Rows from block 12, named by matrix and row number. Each number is 50 + 15 x the weight over its row's rms, rounded and kept within 0 to 99. All counts start at 0. After the name is the row's rms in percent of the matrix's.
# b520: branch 3 second 3x3 conv (model.blocks.12.b5.2.0.weight, 128x128x3x3), inputs 48-63, a 3x3 kernel for each
b520.16 076:54 71 71 64 43 64 45 41 60 34 56 59 55 54 58 56 53 95 63 68 59 59 31 76 57 67 46 42 53 58 64 35 33 51 29 51 54 40 24 54 28 25 43 22 40 27 45 51 29 33 48 30 44 42 41 37 57 47 43 49 48 57 86 38 41 55 48 29 41 67 53 68 51 37 73 51 43 57 36 29 47 44 47 48 53 47 36 60 53 30 46 64 41 71 43 66 99 46 76 28 62 58 41 43 39 39 45 38 33 36 19 31 21 17 59 51 26 23 48 60 55 44 44 49 65 73 58 35 58 62 28 51 35 38 57 56 67 27 56 39 35 39 34 36
b520.17 096:41 81 38 55 81 70 51 33 11 41 50 30 37 50 30 33 52 73 84 23 19 93 63 65 42 48 30 45 53 43 61 35 42 61 42 31 52 53 30 23 28 61 61 33 38 31 58 44 34 41 45 49 42 46 24 43 77 31 56 65 32 60 79 40 50 47 59 59 34 52 50 52 34 63 62 29 63 79 40 43 08 49 29 57 52 49 42 48 56 33 43 59 39 61 68 28 60 74 61 26 40 44 44 40 38 41 40 38 24 31 27 74 40 39 85 50 17 58 60 42 50 49 41 41 62 56 57 39 15 48 52 40 61 67 50 51 36 45 47 48 31 42 41 37
b520.18 110:39 54 63 43 44 51 51 45 73 47 73 74 49 52 41 55 62 38 46 49 41 46 38 50 62 75 60 36 44 58 48 55 50 33 45 66 38 40 32 59 81 30 49 78 57 60 62 42 55 53 30 58 56 36 43 45 61 53 49 50 46 53 72 51 64 62 57 36 35 58 57 37 76 55 34 72 51 29 59 66 39 33 41 56 41 47 58 49 46 57 72 69 58 52 42 13 61 56 12 43 47 56 49 54 37 47 42 38 65 66 39 53 53 48 59 57 70 37 64 59 52 44 38 53 47 31 56 48 21 50 47 27 40 58 65 42 66 37 45 51 53 44 66 46
b520.19 083:57 80 68 89 79 65 51 35 31 46 56 50 55 45 42 39 52 65 74 49 35 68 45 77 46 60 32 40 55 62 55 57 42 49 46 26 67 59 40 31 43 62 52 56 41 33 65 55 43 57 63 29 47 43 33 39 56 61 54 59 46 45 69 42 52 50 61 53 56 49 57 51 54 53 75 36 40 65 43 48 23 49 32 52 56 47 46 39 66 40 54 61 48 66 37 48 88 62 70 21 57 44 46 60 49 27 34 37 20 49 25 62 47 46 69 51 21 36 50 54 67 39 28 58 70 63 54 45 47 48 50 53 31 58 71 55 31 21 62 39 71 38 32 44
b520.20 068:29 82 84 70 72 54 54 29 38 30 57 40 43 54 43 44 61 80 75 65 23 73 49 76 47 64 47 34 50 63 40 31 28 53 33 29 60 56 28 23 33 70 48 54 49 27 60 50 39 37 45 38 62 62 16 41 61 36 34 56 41 56 75 36 66 45 60 60 44 44 56 47 54 47 80 49 46 57 51 44 17 48 44 52 41 45 36 39 59 34 55 67 50 76 57 64 68 64 72 36 52 53 45 49 46 58 36 47 38 61 51 50 39 68 65 48 33 44 60 55 75 41 37 53 52 72 57 50 43 63 53 42 38 58 74 65 51 17 61 49 49 43 46 32
b520.21 073:32 74 41 58 77 59 40 53 37 32 48 50 45 55 44 33 51 61 67 55 78 72 63 99 59 67 54 42 64 50 59 44 36 35 40 35 57 43 68 43 35 81 70 44 60 58 45 48 47 47 59 35 33 29 30 24 59 48 27 41 52 44 68 56 61 40 47 57 46 52 58 41 65 46 52 51 45 65 47 52 53 56 61 41 50 47 49 45 53 32 54 66 61 61 54 49 87 63 55 46 62 52 47 61 54 37 46 41 32 28 13 66 39 46 67 44 17 53 44 24 58 40 33 40 66 59 40 57 39 41 52 54 40 42 64 42 19 29 55 32 74 47 41 53
b520.22 083:32 56 62 54 44 21 50 50 48 30 48 43 47 60 45 47 43 14 66 63 45 40 37 49 53 75 54 30 51 48 58 58 42 50 31 31 21 44 17 25 54 35 66 65 30 42 56 45 41 47 29 42 53 18 11 33 65 35 42 54 36 54 80 54 64 63 57 48 25 49 42 07 42 39 57 28 36 21 28 54 36 58 58 65 54 42 33 46 44 40 61 62 39 54 52 49 59 48 07 43 57 49 56 49 40 61 30 31 40 43 47 70 30 60 64 32 50 63 62 52 60 53 44 31 45 20 61 56 45 47 44 11 50 82 54 53 55 19 41 47 32 39 45 47
b520.23 066:43 61 52 54 59 70 55 49 58 11 44 44 42 50 62 53 41 53 48 41 67 60 56 59 55 62 54 49 58 59 57 34 35 36 38 27 29 54 56 20 13 51 36 46 51 47 72 40 37 35 51 49 33 44 09 36 51 54 58 59 51 66 76 43 51 44 67 51 54 58 51 35 66 39 41 57 44 60 50 67 62 67 44 68 65 38 31 56 42 32 59 49 78 83 53 54 93 57 63 45 71 52 59 50 34 46 48 34 37 34 08 59 50 47 48 39 24 60 44 47 53 34 52 63 53 61 64 52 45 25 42 41 47 51 71 37 30 19 39 49 47 35 40 43
b520.24 072:67 78 85 70 59 69 27 07 33 24 61 21 41 47 55 49 50 72 76 58 30 54 27 66 37 73 41 35 66 74 49 46 30 53 32 36 37 61 31 09 63 40 23 50 19 34 52 60 30 47 62 45 37 47 54 47 54 37 45 52 42 33 63 15 58 55 42 44 54 51 54 50 45 48 63 25 53 37 26 52 18 54 44 71 52 39 45 58 46 37 43 74 55 88 53 58 84 60 62 45 46 61 45 29 36 63 32 44 46 70 39 37 34 28 59 41 30 28 40 51 59 48 48 68 62 67 50 50 52 41 47 62 36 62 45 35 58 08 50 12 38 29 48 41
b520.25 085:31 84 86 43 70 56 30 46 00 42 57 29 37 46 50 36 52 70 83 70 17 73 55 72 46 59 39 37 35 44 55 40 38 45 49 24 44 62 55 08 44 77 56 65 39 26 56 59 31 52 50 38 51 51 33 49 76 36 25 65 34 55 63 32 53 40 38 64 48 28 43 34 28 71 79 39 50 62 42 41 05 50 43 30 46 37 25 44 58 31 52 58 48 60 78 60 64 67 60 31 39 44 42 43 43 44 35 41 20 52 59 54 49 42 67 30 21 51 41 41 42 47 53 41 55 60 38 44 44 43 50 36 50 68 52 57 57 47 18 43 30 39 26 52
b520.26 071:19 84 66 37 64 42 49 49 14 36 35 49 70 37 40 46 48 55 91 62 62 77 46 91 41 45 57 46 41 29 67 34 24 52 59 40 46 17 52 49 15 81 54 46 89 62 45 56 57 40 55 42 56 66 42 54 66 60 46 41 48 45 56 63 66 44 67 41 25 41 48 33 15 51 51 19 27 93 35 55 63 51 53 67 48 51 32 36 59 30 39 63 51 69 59 60 59 72 66 54 64 46 61 58 39 49 55 36 49 23 35 64 45 60 78 45 40 66 57 44 52 29 26 46 59 63 50 40 34 49 44 43 51 38 71 60 46 59 53 39 69 52 45 74
b520.27 087:25 55 64 35 42 58 58 59 24 63 62 64 67 48 48 66 55 61 44 63 47 51 84 51 25 36 55 27 33 42 53 28 15 48 51 14 45 58 62 45 10 76 58 70 62 42 43 56 45 42 50 32 41 45 13 37 77 55 33 58 53 54 58 60 54 57 50 62 50 39 33 37 27 58 82 35 17 74 42 63 42 58 50 27 57 43 25 42 36 31 56 41 51 54 69 51 51 79 73 47 65 50 49 51 41 41 48 40 24 20 14 57 62 58 60 60 31 81 73 51 39 41 51 30 55 70 56 46 48 49 47 30 72 68 82 76 52 58 45 69 48 36 25 49
b520.28 075:51 72 65 44 51 61 54 53 50 30 56 70 42 45 52 42 60 68 70 51 47 60 62 59 53 66 51 38 65 59 56 62 52 29 26 55 46 75 57 29 55 33 41 73 13 44 70 42 40 48 45 39 56 31 25 53 52 71 50 31 43 55 56 44 52 60 57 45 45 54 38 59 81 48 63 43 33 36 56 74 41 49 46 68 46 48 60 43 55 50 80 74 61 64 46 45 72 63 43 38 54 43 44 61 34 42 27 30 61 69 10 52 52 33 60 55 32 29 55 47 42 41 42 46 55 72 60 61 55 48 49 44 45 52 41 31 38 33 32 59 55 41 61 34
b520.29 088:21 85 85 42 76 66 42 41 08 41 51 40 58 47 35 39 39 60 99 71 31 86 60 53 40 46 47 27 27 41 65 34 29 67 50 23 54 39 29 45 42 64 65 55 35 35 53 48 51 45 43 36 55 46 39 59 83 60 57 76 41 53 73 27 61 39 56 57 38 46 41 43 24 67 78 28 52 79 35 46 11 58 56 42 48 44 29 33 51 34 37 57 40 67 75 63 49 75 82 40 38 47 43 35 44 53 48 33 24 36 28 77 68 52 85 80 30 47 59 50 49 50 46 44 55 64 58 39 31 62 49 32 51 59 58 87 63 54 52 50 43 35 29 41
b520.30 068:58 70 56 58 62 46 33 51 10 15 39 27 52 30 49 45 42 57 61 50 54 55 35 75 37 51 37 53 66 50 71 66 32 60 45 18 46 20 59 24 19 55 42 43 99 54 43 61 59 40 68 49 37 40 46 32 24 38 36 46 63 31 62 20 43 28 62 49 43 37 47 34 45 54 59 08 53 56 16 37 30 50 60 46 56 53 51 51 52 29 44 70 48 73 64 65 58 69 61 45 55 42 48 56 38 45 49 28 49 35 18 56 59 56 52 39 27 53 58 44 56 37 58 72 56 42 51 49 44 46 59 65 63 54 61 42 36 18 72 19 65 35 52 51
b520.31 087:52 50 61 49 11 48 69 53 82 48 63 81 65 37 62 81 56 72 41 45 59 43 31 54 78 71 58 37 42 53 55 58 48 45 51 63 53 22 65 74 28 22 60 58 61 48 61 49 48 57 40 56 44 38 38 37 55 40 41 36 58 55 65 53 75 80 68 38 55 75 53 42 76 31 49 78 36 22 83 58 55 38 48 52 51 43 60 47 54 66 79 53 59 72 27 30 73 58 41 39 58 68 43 51 49 49 45 47 64 62 41 41 53 48 43 73 75 59 61 57 40 41 45 53 55 50 76 49 71 50 29 38 53 44 73 47 52 28 58 32 55 56 53 55
b520.32 076:58 92 81 57 57 80 57 47 41 66 56 62 60 53 66 68 57 90 82 59 41 72 58 74 39 74 41 29 28 45 50 41 31 46 34 08 57 65 75 41 32 50 67 62 54 21 48 36 30 39 36 38 39 33 22 61 87 51 56 65 53 55 63 47 46 46 47 35 49 52 48 41 74 66 83 47 37 60 58 50 36 66 49 58 44 44 43 40 36 20 67 62 50 73 52 57 73 56 71 30 56 34 33 40 27 41 36 31 42 37 10 55 51 40 64 62 26 56 49 55 36 34 45 57 59 76 84 42 42 56 44 41 52 62 59 63 45 57 50 42 55 46 53 43
b520.33 073:78 81 64 49 70 43 40 60 52 58 49 72 54 49 64 54 56 66 65 69 93 71 36 90 64 65 64 42 48 35 52 47 48 55 42 30 58 34 75 74 38 50 65 20 85 58 41 48 48 40 49 36 42 31 63 48 52 51 63 64 74 53 68 41 31 40 57 36 30 36 41 35 86 42 65 57 46 72 40 36 63 30 43 48 40 38 44 41 31 20 71 65 69 95 43 64 99 54 55 22 43 29 41 51 33 39 42 17 39 34 29 50 39 49 69 55 33 71 46 58 50 37 37 47 41 31 37 38 59 37 48 46 51 38 38 32 35 54 63 20 72 47 67 61
b520.34 115:56 49 39 59 51 28 48 42 49 28 52 37 58 49 05 50 22 07 55 17 41 49 10 50 66 64 38 41 42 44 48 40 37 40 39 39 45 55 20 49 60 32 41 58 36 45 46 35 41 38 25 55 47 41 56 44 45 61 47 48 59 57 68 46 54 49 54 32 14 50 36 28 61 35 27 49 27 19 43 56 48 48 36 54 54 22 45 48 34 36 35 63 41 63 46 18 67 31 18 38 38 36 44 37 20 49 39 31 38 52 53 29 16 54 50 42 76 30 41 29 59 49 35 39 17 03 48 26 22 59 42 24 41 61 35 49 58 42 48 44 38 39 50 37
b520.35 115:47 40 23 67 66 19 35 51 36 37 48 38 65 45 29 56 45 34 52 01 47 74 20 54 62 73 45 32 27 29 51 29 28 56 31 30 38 48 31 48 49 50 55 21 46 30 31 41 45 42 35 57 49 41 57 51 48 55 45 55 54 68 72 46 36 45 50 32 19 56 54 41 38 40 30 37 63 37 50 59 50 46 24 40 65 33 38 56 45 31 43 54 48 64 37 27 66 47 22 32 30 29 43 31 18 53 40 38 30 34 33 23 03 35 68 41 51 29 39 31 61 55 27 44 48 31 45 08 16 64 60 34 48 64 42 58 50 48 63 40 46 49 54 47
b520.36 087:42 63 51 70 72 57 64 55 48 50 66 66 58 58 41 46 58 74 75 37 27 67 63 80 47 63 54 41 49 48 59 42 39 47 26 00 63 56 50 41 48 59 55 63 45 33 40 45 42 29 40 33 32 24 33 37 64 50 46 50 45 43 84 54 55 52 58 44 34 46 50 43 56 60 74 44 45 61 46 53 45 56 41 54 44 41 33 27 53 26 56 63 53 54 50 26 59 60 58 32 43 39 44 43 31 36 25 17 36 30 19 69 45 60 79 44 48 68 70 65 52 41 35 37 40 50 59 53 35 45 56 43 45 69 82 64 44 45 66 57 63 32 40 34
b520.37 081:56 90 82 61 77 74 36 49 45 49 62 66 50 51 59 58 55 77 70 39 36 81 62 58 42 78 37 33 56 56 33 36 36 23 27 26 48 69 29 21 49 33 41 66 39 33 57 30 33 43 52 27 47 38 14 54 65 48 57 65 45 61 71 40 45 51 48 45 48 48 46 49 83 48 66 59 47 68 49 55 37 49 45 49 59 35 40 43 47 31 59 69 62 79 42 44 86 58 54 29 45 36 34 32 34 29 22 31 36 51 04 61 45 40 70 52 37 57 53 46 51 50 32 69 59 61 73 60 44 37 73 46 54 70 45 44 51 38 42 49 56 31 70 40
b520.38 085:40 72 80 49 53 53 62 53 51 57 64 71 68 47 58 77 47 57 71 63 48 71 62 58 41 51 55 37 31 34 59 30 16 57 45 03 51 30 45 52 03 47 81 61 67 33 33 25 29 39 34 45 21 26 18 44 73 56 54 75 62 60 83 50 52 51 58 46 31 52 44 28 58 57 79 35 40 61 43 46 55 61 60 46 57 42 19 39 51 22 55 54 38 57 38 30 65 65 68 47 56 46 47 43 31 41 30 16 36 12 08 67 58 60 75 54 52 65 65 48 42 31 33 51 52 60 61 53 57 41 38 22 60 59 87 79 51 58 75 56 51 63 59 44
b520.39 078:39 86 66 52 76 58 41 65 29 59 46 32 57 57 46 38 54 73 77 53 49 73 55 99 41 69 76 32 37 28 55 33 25 41 41 06 77 37 39 63 27 86 63 46 67 31 35 51 26 41 48 40 42 39 50 44 74 61 43 62 53 44 69 33 35 30 52 47 41 42 50 39 42 63 79 51 55 85 42 37 46 43 43 34 33 43 28 31 67 34 52 64 54 77 66 54 71 59 75 19 38 27 42 47 25 43 40 20 26 31 35 63 47 56 68 38 39 49 63 50 52 39 36 52 60 56 51 43 33 57 44 57 45 55 65 73 41 66 61 36 71 45 45 52
b520.40 085:65 67 63 46 51 54 52 55 49 60 44 68 69 39 57 83 48 48 65 62 79 72 57 51 36 47 59 37 50 42 43 33 35 47 48 35 40 28 75 34 15 55 39 43 99 42 44 36 43 43 46 42 41 41 34 63 48 59 80 69 83 72 39 54 38 44 46 39 47 42 36 32 58 57 56 45 32 55 48 46 81 58 57 42 60 45 42 47 37 18 83 33 51 82 47 54 61 60 64 45 47 38 64 44 39 52 41 37 21 41 07 40 67 50 45 58 32 84 47 39 40 25 41 59 58 47 73 41 58 39 40 27 45 44 52 37 46 61 57 53 53 49 63 64
b520.41 068:85 93 77 76 70 70 67 49 37 51 54 35 59 48 48 56 65 83 75 74 38 71 48 79 49 77 50 40 39 37 51 41 31 58 37 26 60 47 36 15 42 37 49 48 57 41 52 57 31 47 36 34 40 42 63 53 56 42 53 67 52 41 75 37 46 35 46 42 28 36 48 34 72 66 79 56 69 81 38 33 19 47 42 58 49 50 46 33 45 15 59 81 43 86 64 60 77 56 74 40 34 35 43 38 31 42 42 35 24 44 43 36 52 30 54 48 40 65 60 51 52 51 37 62 63 44 38 51 57 48 55 51 50 47 26 50 45 35 34 32 48 63 48 47
b520.42 075:60 79 99 50 61 60 59 40 44 43 52 47 56 51 60 44 59 86 90 68 45 83 57 54 44 52 35 28 33 27 49 24 02 50 36 16 42 60 21 34 46 47 48 21 34 19 37 48 27 23 38 45 35 32 42 55 72 34 37 68 63 63 75 26 31 43 46 48 46 48 52 49 55 60 84 55 55 63 43 31 28 52 35 46 60 37 23 53 37 13 51 67 49 78 70 65 69 63 73 28 34 36 33 29 32 48 30 29 35 59 28 38 49 32 65 45 40 36 46 40 53 48 52 64 61 57 41 56 57 59 49 45 49 51 47 60 61 44 46 43 35 46 72 45
b520.43 073:83 83 64 57 64 47 48 81 57 48 57 60 43 47 72 56 51 52 80 45 90 70 55 86 54 60 46 38 50 35 56 48 48 61 47 18 46 39 87 26 54 69 51 37 80 50 42 38 46 46 44 36 34 35 52 70 53 48 49 61 46 57 69 36 52 47 51 48 46 52 44 30 66 48 56 54 47 47 20 44 50 40 49 57 53 48 50 50 35 31 58 60 67 88 57 65 77 52 57 38 45 38 48 51 39 45 45 32 25 43 11 59 57 52 71 45 21 67 59 57 45 60 66 70 56 49 66 37 63 36 54 41 59 62 34 37 54 49 45 43 67 41 65 42
b520.44 103:55 81 69 57 60 24 40 50 43 30 47 53 46 68 51 34 45 39 88 73 48 61 19 67 50 70 23 26 43 39 55 40 45 42 26 29 45 58 42 42 62 60 61 48 47 34 55 39 39 43 37 39 38 33 49 55 73 51 51 70 46 73 70 44 50 41 52 51 29 35 38 22 52 62 57 35 39 17 43 42 34 54 47 50 43 29 45 42 51 30 51 62 61 60 69 60 66 40 11 34 46 34 37 42 25 40 34 31 41 42 44 56 34 52 62 20 45 51 41 52 60 51 37 34 41 16 40 53 33 49 51 37 36 52 41 58 54 58 36 46 49 30 39 45
b520.45 117:45 33 31 48 43 37 46 56 36 48 21 33 43 24 38 35 19 18 46 53 66 55 63 59 37 22 36 55 42 45 57 35 32 59 44 31 50 42 47 33 38 41 44 48 58 45 41 37 51 31 38 48 31 50 53 63 38 73 74 42 56 37 18 53 19 21 46 44 28 34 28 31 41 20 15 50 51 52 42 71 81 61 53 34 57 47 16 40 34 29 67 33 34 49 49 46 68 53 50 42 47 47 40 35 32 40 34 34 37 36 30 30 49 44 25 39 38 73 38 25 32 28 46 36 39 54 46 54 43 39 42 33 42 20 27 21 18 38 50 63 36 27 38 26
b520.46 078:67 83 73 53 75 70 59 60 66 45 39 57 61 56 62 67 61 80 84 41 65 86 48 87 59 61 51 40 46 41 58 33 32 38 16 19 77 37 66 63 27 63 56 33 56 23 32 36 39 42 50 41 32 21 28 40 62 59 46 68 63 61 87 35 45 48 54 38 50 49 52 43 92 50 71 74 43 77 51 39 55 43 35 52 51 22 43 42 39 31 49 64 65 82 47 53 85 50 62 17 39 42 38 44 32 44 41 14 31 26 13 59 40 40 72 40 09 39 57 56 56 46 49 44 62 43 60 46 51 40 43 58 42 52 61 57 35 60 66 42 66 47 39 41
b520.47 126:53 32 29 55 28 12 43 34 45 32 43 51 53 34 39 29 15 33 23 14 60 22 05 58 58 61 39 40 54 47 34 37 40 24 24 42 33 51 56 27 36 60 32 30 51 52 47 52 49 33 41 37 39 54 41 39 47 62 27 36 57 42 51 48 48 50 55 29 41 46 32 49 50 42 35 45 17 24 52 57 55 32 47 55 30 40 57 40 52 49 36 59 55 49 19 36 53 24 22 42 55 46 36 44 36 41 39 40 49 51 41 17 19 44 23 28 50 40 38 47 47 41 39 25 18 30 47 26 43 59 36 46 47 55 54 34 21 32 35 37 53 32 55 38
b520.48 124:53 42 89 54 25 42 30 34 57 37 54 50 49 40 58 31 20 57 48 78 39 13 32 62 52 57 30 24 52 37 34 54 39 04 46 51 38 63 47 25 64 57 28 44 54 50 42 44 41 35 51 35 35 46 44 43 64 59 25 33 62 35 42 38 52 46 34 35 57 28 38 48 47 45 74 46 20 32 59 39 33 26 44 39 06 48 50 16 46 45 58 58 41 71 40 71 60 30 63 37 42 41 26 43 52 26 38 49 49 55 51 43 53 57 28 55 41 44 46 43 51 44 52 33 34 51 35 33 55 59 38 56 38 44 48 40 42 42 15 36 65 29 47 41
b520.49 102:59 82 87 73 32 32 44 46 54 40 52 47 54 49 53 28 16 61 92 85 51 27 23 77 54 69 39 36 44 39 60 52 38 17 31 40 48 63 59 31 55 67 44 70 52 46 45 46 26 41 45 29 47 48 32 41 60 61 29 46 44 34 60 56 58 46 39 33 48 32 25 43 44 37 70 32 07 32 45 56 37 49 56 45 32 43 36 19 40 31 55 73 52 68 56 60 57 20 48 37 40 37 40 37 38 31 24 36 56 50 38 62 52 46 37 43 30 59 50 57 54 42 41 25 15 40 46 60 46 53 34 50 46 64 54 57 61 49 30 43 52 14 42 42
b520.50 071:50 66 60 54 66 50 45 66 36 59 36 68 53 39 63 32 30 48 59 47 63 71 84 83 35 46 66 43 29 30 42 28 11 63 39 06 58 47 47 36 19 65 32 34 56 35 38 35 28 31 40 37 43 47 32 68 68 63 62 62 68 59 38 38 33 39 39 57 38 35 32 27 52 63 50 70 61 60 28 50 57 58 57 34 60 41 15 40 32 16 66 45 55 80 75 59 74 62 48 31 37 38 35 36 37 44 39 28 27 26 17 35 45 42 50 36 20 59 47 33 39 51 47 31 49 46 42 44 52 30 56 41 47 33 43 47 34 67 32 66 52 22 36 40
b520.51 118:38 25 27 59 30 14 52 36 49 28 41 42 59 32 36 38 26 42 12 00 49 12 00 58 49 61 47 44 40 30 44 42 39 28 35 38 39 43 46 36 46 56 34 32 44 45 35 45 45 27 44 42 49 50 41 39 47 63 37 35 58 44 59 45 47 54 56 24 49 47 40 49 52 31 32 46 22 38 57 59 46 27 37 49 38 33 52 45 50 43 45 53 57 60 16 36 52 24 37 37 41 38 34 39 34 42 39 43 40 54 42 21 22 48 36 33 44 45 40 46 52 35 44 36 43 43 43 22 40 58 41 51 53 56 51 35 27 38 41 36 53 37 54 39
b520.52 107:35 28 13 63 54 25 53 52 55 39 45 36 55 44 14 44 41 45 22 00 51 60 27 60 45 69 41 41 37 28 52 36 36 42 31 29 42 43 32 41 51 54 37 32 43 24 35 47 35 36 44 50 56 39 30 44 36 39 46 40 43 50 63 39 37 45 50 36 33 52 62 61 42 32 28 42 58 46 44 56 45 49 24 44 55 32 39 49 52 35 33 59 50 46 28 26 56 35 29 34 33 43 47 36 35 43 33 37 38 42 22 28 28 46 63 38 54 44 48 45 55 49 28 42 52 61 39 00 13 55 43 39 52 64 62 51 37 31 56 55 47 36 62 45
b520.53 080:67 90 65 55 77 70 45 65 37 53 51 61 53 47 54 58 65 77 85 63 72 88 46 90 47 78 56 28 51 41 49 38 22 54 49 23 71 35 74 50 21 64 74 48 77 33 32 42 34 46 49 34 40 26 59 58 62 49 33 56 60 50 74 36 46 48 48 44 59 41 53 41 81 55 83 66 39 66 54 46 50 38 55 48 55 50 48 35 46 30 65 70 83 86 54 70 86 61 66 28 50 42 46 40 34 47 34 24 40 43 11 64 46 45 68 42 17 55 59 38 53 48 47 58 71 68 61 48 67 50 55 55 46 55 64 64 44 63 58 26 84 58 68 66
b520.54 081:73 90 90 73 77 56 47 54 52 56 53 50 59 47 64 58 58 92 88 67 51 81 52 90 60 72 52 26 43 38 44 43 30 39 45 29 63 41 52 57 47 61 45 36 56 36 47 59 25 30 34 37 43 37 45 71 57 45 59 50 53 79 69 43 46 43 57 40 45 46 51 54 65 52 77 52 44 67 55 46 39 47 47 53 47 51 51 38 54 43 69 61 52 99 48 67 99 60 64 17 37 34 38 43 33 31 35 38 31 45 27 57 38 45 70 59 31 39 32 48 45 49 38 39 48 48 44 33 53 54 42 65 30 31 38 58 41 44 62 29 58 40 46 45
b520.55 207:40 26 36 31 15 28 57 32 40 43 51 56 36 35 42 21 25 34 26 38 53 25 40 56 62 59 61 45 52 48 28 46 53 25 44 49 48 52 43 52 60 62 40 53 53 42 24 34 27 18 31 34 21 29 58 44 47 62 36 34 55 47 46 41 36 53 21 20 36 31 26 42 60 27 28 60 29 31 66 55 51 22 45 49 22 43 51 32 54 59 57 52 61 58 23 32 50 24 31 28 37 40 25 29 37 28 33 39 61 57 49 40 39 47 36 46 54 50 49 48 35 34 48 28 21 33 21 22 30 33 19 38 58 41 54 40 55 51 36 57 56 41 52 56
b520.56 096:55 56 74 64 43 58 57 46 67 43 68 54 71 41 58 56 31 82 38 46 48 50 38 73 43 46 29 32 52 45 45 43 32 29 26 32 35 30 52 50 39 42 40 55 48 43 37 42 34 27 50 39 39 42 50 42 54 68 43 37 71 40 69 39 54 50 46 24 55 32 35 53 55 28 63 45 22 64 55 52 57 34 54 52 32 41 41 28 49 38 48 64 44 71 15 57 67 30 82 36 46 48 41 47 45 30 30 35 42 47 22 44 52 51 63 67 43 44 51 47 49 41 49 32 42 55 52 16 50 63 35 57 59 51 67 63 52 39 61 42 86 41 71 60
b520.57 081:72 81 58 41 65 40 33 56 42 51 45 56 57 46 69 56 67 82 68 57 80 81 34 87 65 60 57 33 42 33 42 37 18 52 60 21 90 44 83 72 26 55 68 21 73 60 37 54 46 34 46 39 34 45 70 59 59 36 37 50 62 46 71 29 46 38 52 51 44 45 57 36 50 45 74 62 53 70 26 19 75 46 63 42 40 52 29 23 41 28 28 66 51 69 52 64 68 56 46 35 48 37 46 44 35 46 40 33 59 28 43 48 19 52 84 44 42 26 37 26 58 55 47 63 61 53 42 36 60 51 36 46 46 26 56 54 43 69 68 28 74 65 69 80
b520.58 084:50 72 54 60 77 68 55 51 29 67 52 30 61 47 54 49 52 72 64 27 29 86 73 87 42 62 56 40 38 36 49 30 28 52 24 16 54 68 35 26 33 61 52 34 40 22 40 45 40 27 56 40 56 50 37 47 61 44 51 63 53 75 75 27 31 32 39 52 41 39 48 52 45 63 77 53 66 97 42 51 18 45 20 35 55 42 39 38 50 27 51 55 55 75 61 60 60 69 71 16 28 21 36 33 41 36 42 29 24 40 33 53 44 37 77 56 35 53 47 43 62 45 36 47 57 49 40 36 40 55 62 46 52 54 54 57 23 42 49 65 52 50 37 42
b520.59 078:54 88 87 58 77 73 50 38 37 53 50 45 51 58 58 38 50 63 77 36 33 86 58 81 43 65 42 35 49 62 45 35 29 48 25 16 52 66 44 13 57 72 52 55 44 23 57 45 30 45 38 41 44 37 48 59 47 50 65 64 48 79 77 31 36 36 43 48 36 44 42 37 63 61 78 49 71 64 39 48 31 50 40 59 54 33 43 41 46 25 68 68 58 89 61 66 80 56 66 15 47 41 40 29 34 39 27 18 26 45 20 47 48 38 61 61 18 54 53 55 53 37 35 63 51 40 46 51 38 37 55 44 49 67 54 40 46 34 33 39 50 44 51 52
b520.60 090:50 76 52 70 80 77 55 54 45 58 53 55 53 46 50 47 64 77 89 29 34 99 71 79 46 63 50 34 52 69 39 30 36 39 32 31 61 60 55 32 39 71 48 45 33 28 50 48 30 42 47 32 50 33 35 53 58 53 52 64 38 68 87 42 48 39 50 44 41 53 58 60 58 52 62 64 63 88 46 36 30 46 24 50 67 40 32 42 46 43 54 63 63 81 41 54 83 73 79 18 45 33 42 35 35 47 34 27 17 43 38 48 33 29 79 43 21 33 48 39 49 45 37 61 55 58 41 25 39 47 52 46 32 44 58 66 39 55 49 64 65 44 41 40
b520.61 114:53 55 53 74 41 09 49 48 50 33 58 54 59 61 55 46 38 27 51 39 58 30 00 62 53 67 39 35 45 39 53 47 44 37 15 22 38 50 49 44 53 54 42 41 50 56 42 45 27 28 34 29 29 28 41 41 56 64 47 52 62 59 65 56 60 48 60 27 31 36 17 21 50 34 33 39 05 06 55 55 57 52 48 59 49 25 40 46 37 25 43 65 52 50 42 47 60 11 09 46 55 46 40 31 36 28 19 20 46 52 37 42 28 46 51 25 50 44 40 45 60 49 37 30 06 04 62 40 42 68 45 43 46 50 53 46 48 39 45 53 44 39 55 49
b520.62 068:83 99 64 55 80 53 45 66 30 59 51 38 33 65 51 39 49 75 77 63 44 67 44 84 46 70 42 37 46 25 56 32 24 35 24 10 75 65 46 39 51 52 50 34 35 30 50 43 38 44 38 28 44 43 58 70 70 31 36 68 40 49 81 26 35 25 42 44 42 26 50 43 51 63 61 76 69 78 28 48 23 50 40 51 54 49 23 42 41 17 38 66 54 78 68 58 68 52 65 19 33 29 33 34 46 41 21 37 40 53 54 41 39 43 45 53 30 39 39 55 70 52 38 36 60 51 38 47 52 39 48 52 56 53 52 40 28 51 22 20 43 43 44 37
b520.63 095:37 56 60 50 49 45 53 67 57 65 61 61 72 38 51 64 49 55 55 37 25 65 51 34 37 71 51 32 38 40 47 21 22 50 22 07 29 34 41 26 23 42 55 51 50 36 34 33 34 31 32 45 38 36 24 54 49 43 54 56 53 55 73 52 45 55 48 27 48 44 37 35 48 44 61 46 47 45 54 63 50 64 50 50 66 34 31 50 28 19 58 52 37 44 28 26 50 58 28 42 49 53 51 38 33 47 32 28 37 39 14 51 65 56 68 44 56 65 64 49 23 23 39 47 53 72 73 52 64 46 47 18 67 83 65 57 37 29 57 60 48 45 57 67
b520.64 149:35 48 42 61 61 50 68 69 62 47 51 60 48 33 37 54 30 33 50 47 49 64 62 44 69 63 42 35 52 57 44 59 61 42 48 58 35 34 56 71 53 66 64 58 66 40 37 30 54 46 22 51 41 26 49 60 61 55 69 70 63 59 44 35 50 53 34 37 34 36 24 26 52 53 33 63 48 37 59 59 62 36 40 61 26 35 55 21 35 48 47 45 44 56 47 14 63 50 18 34 35 33 35 34 38 28 29 28 69 66 53 73 81 74 49 72 65 63 69 70 27 40 35 39 40 28 35 33 32 49 35 38 63 62 64 63 53 53 60 58 62 59 47 52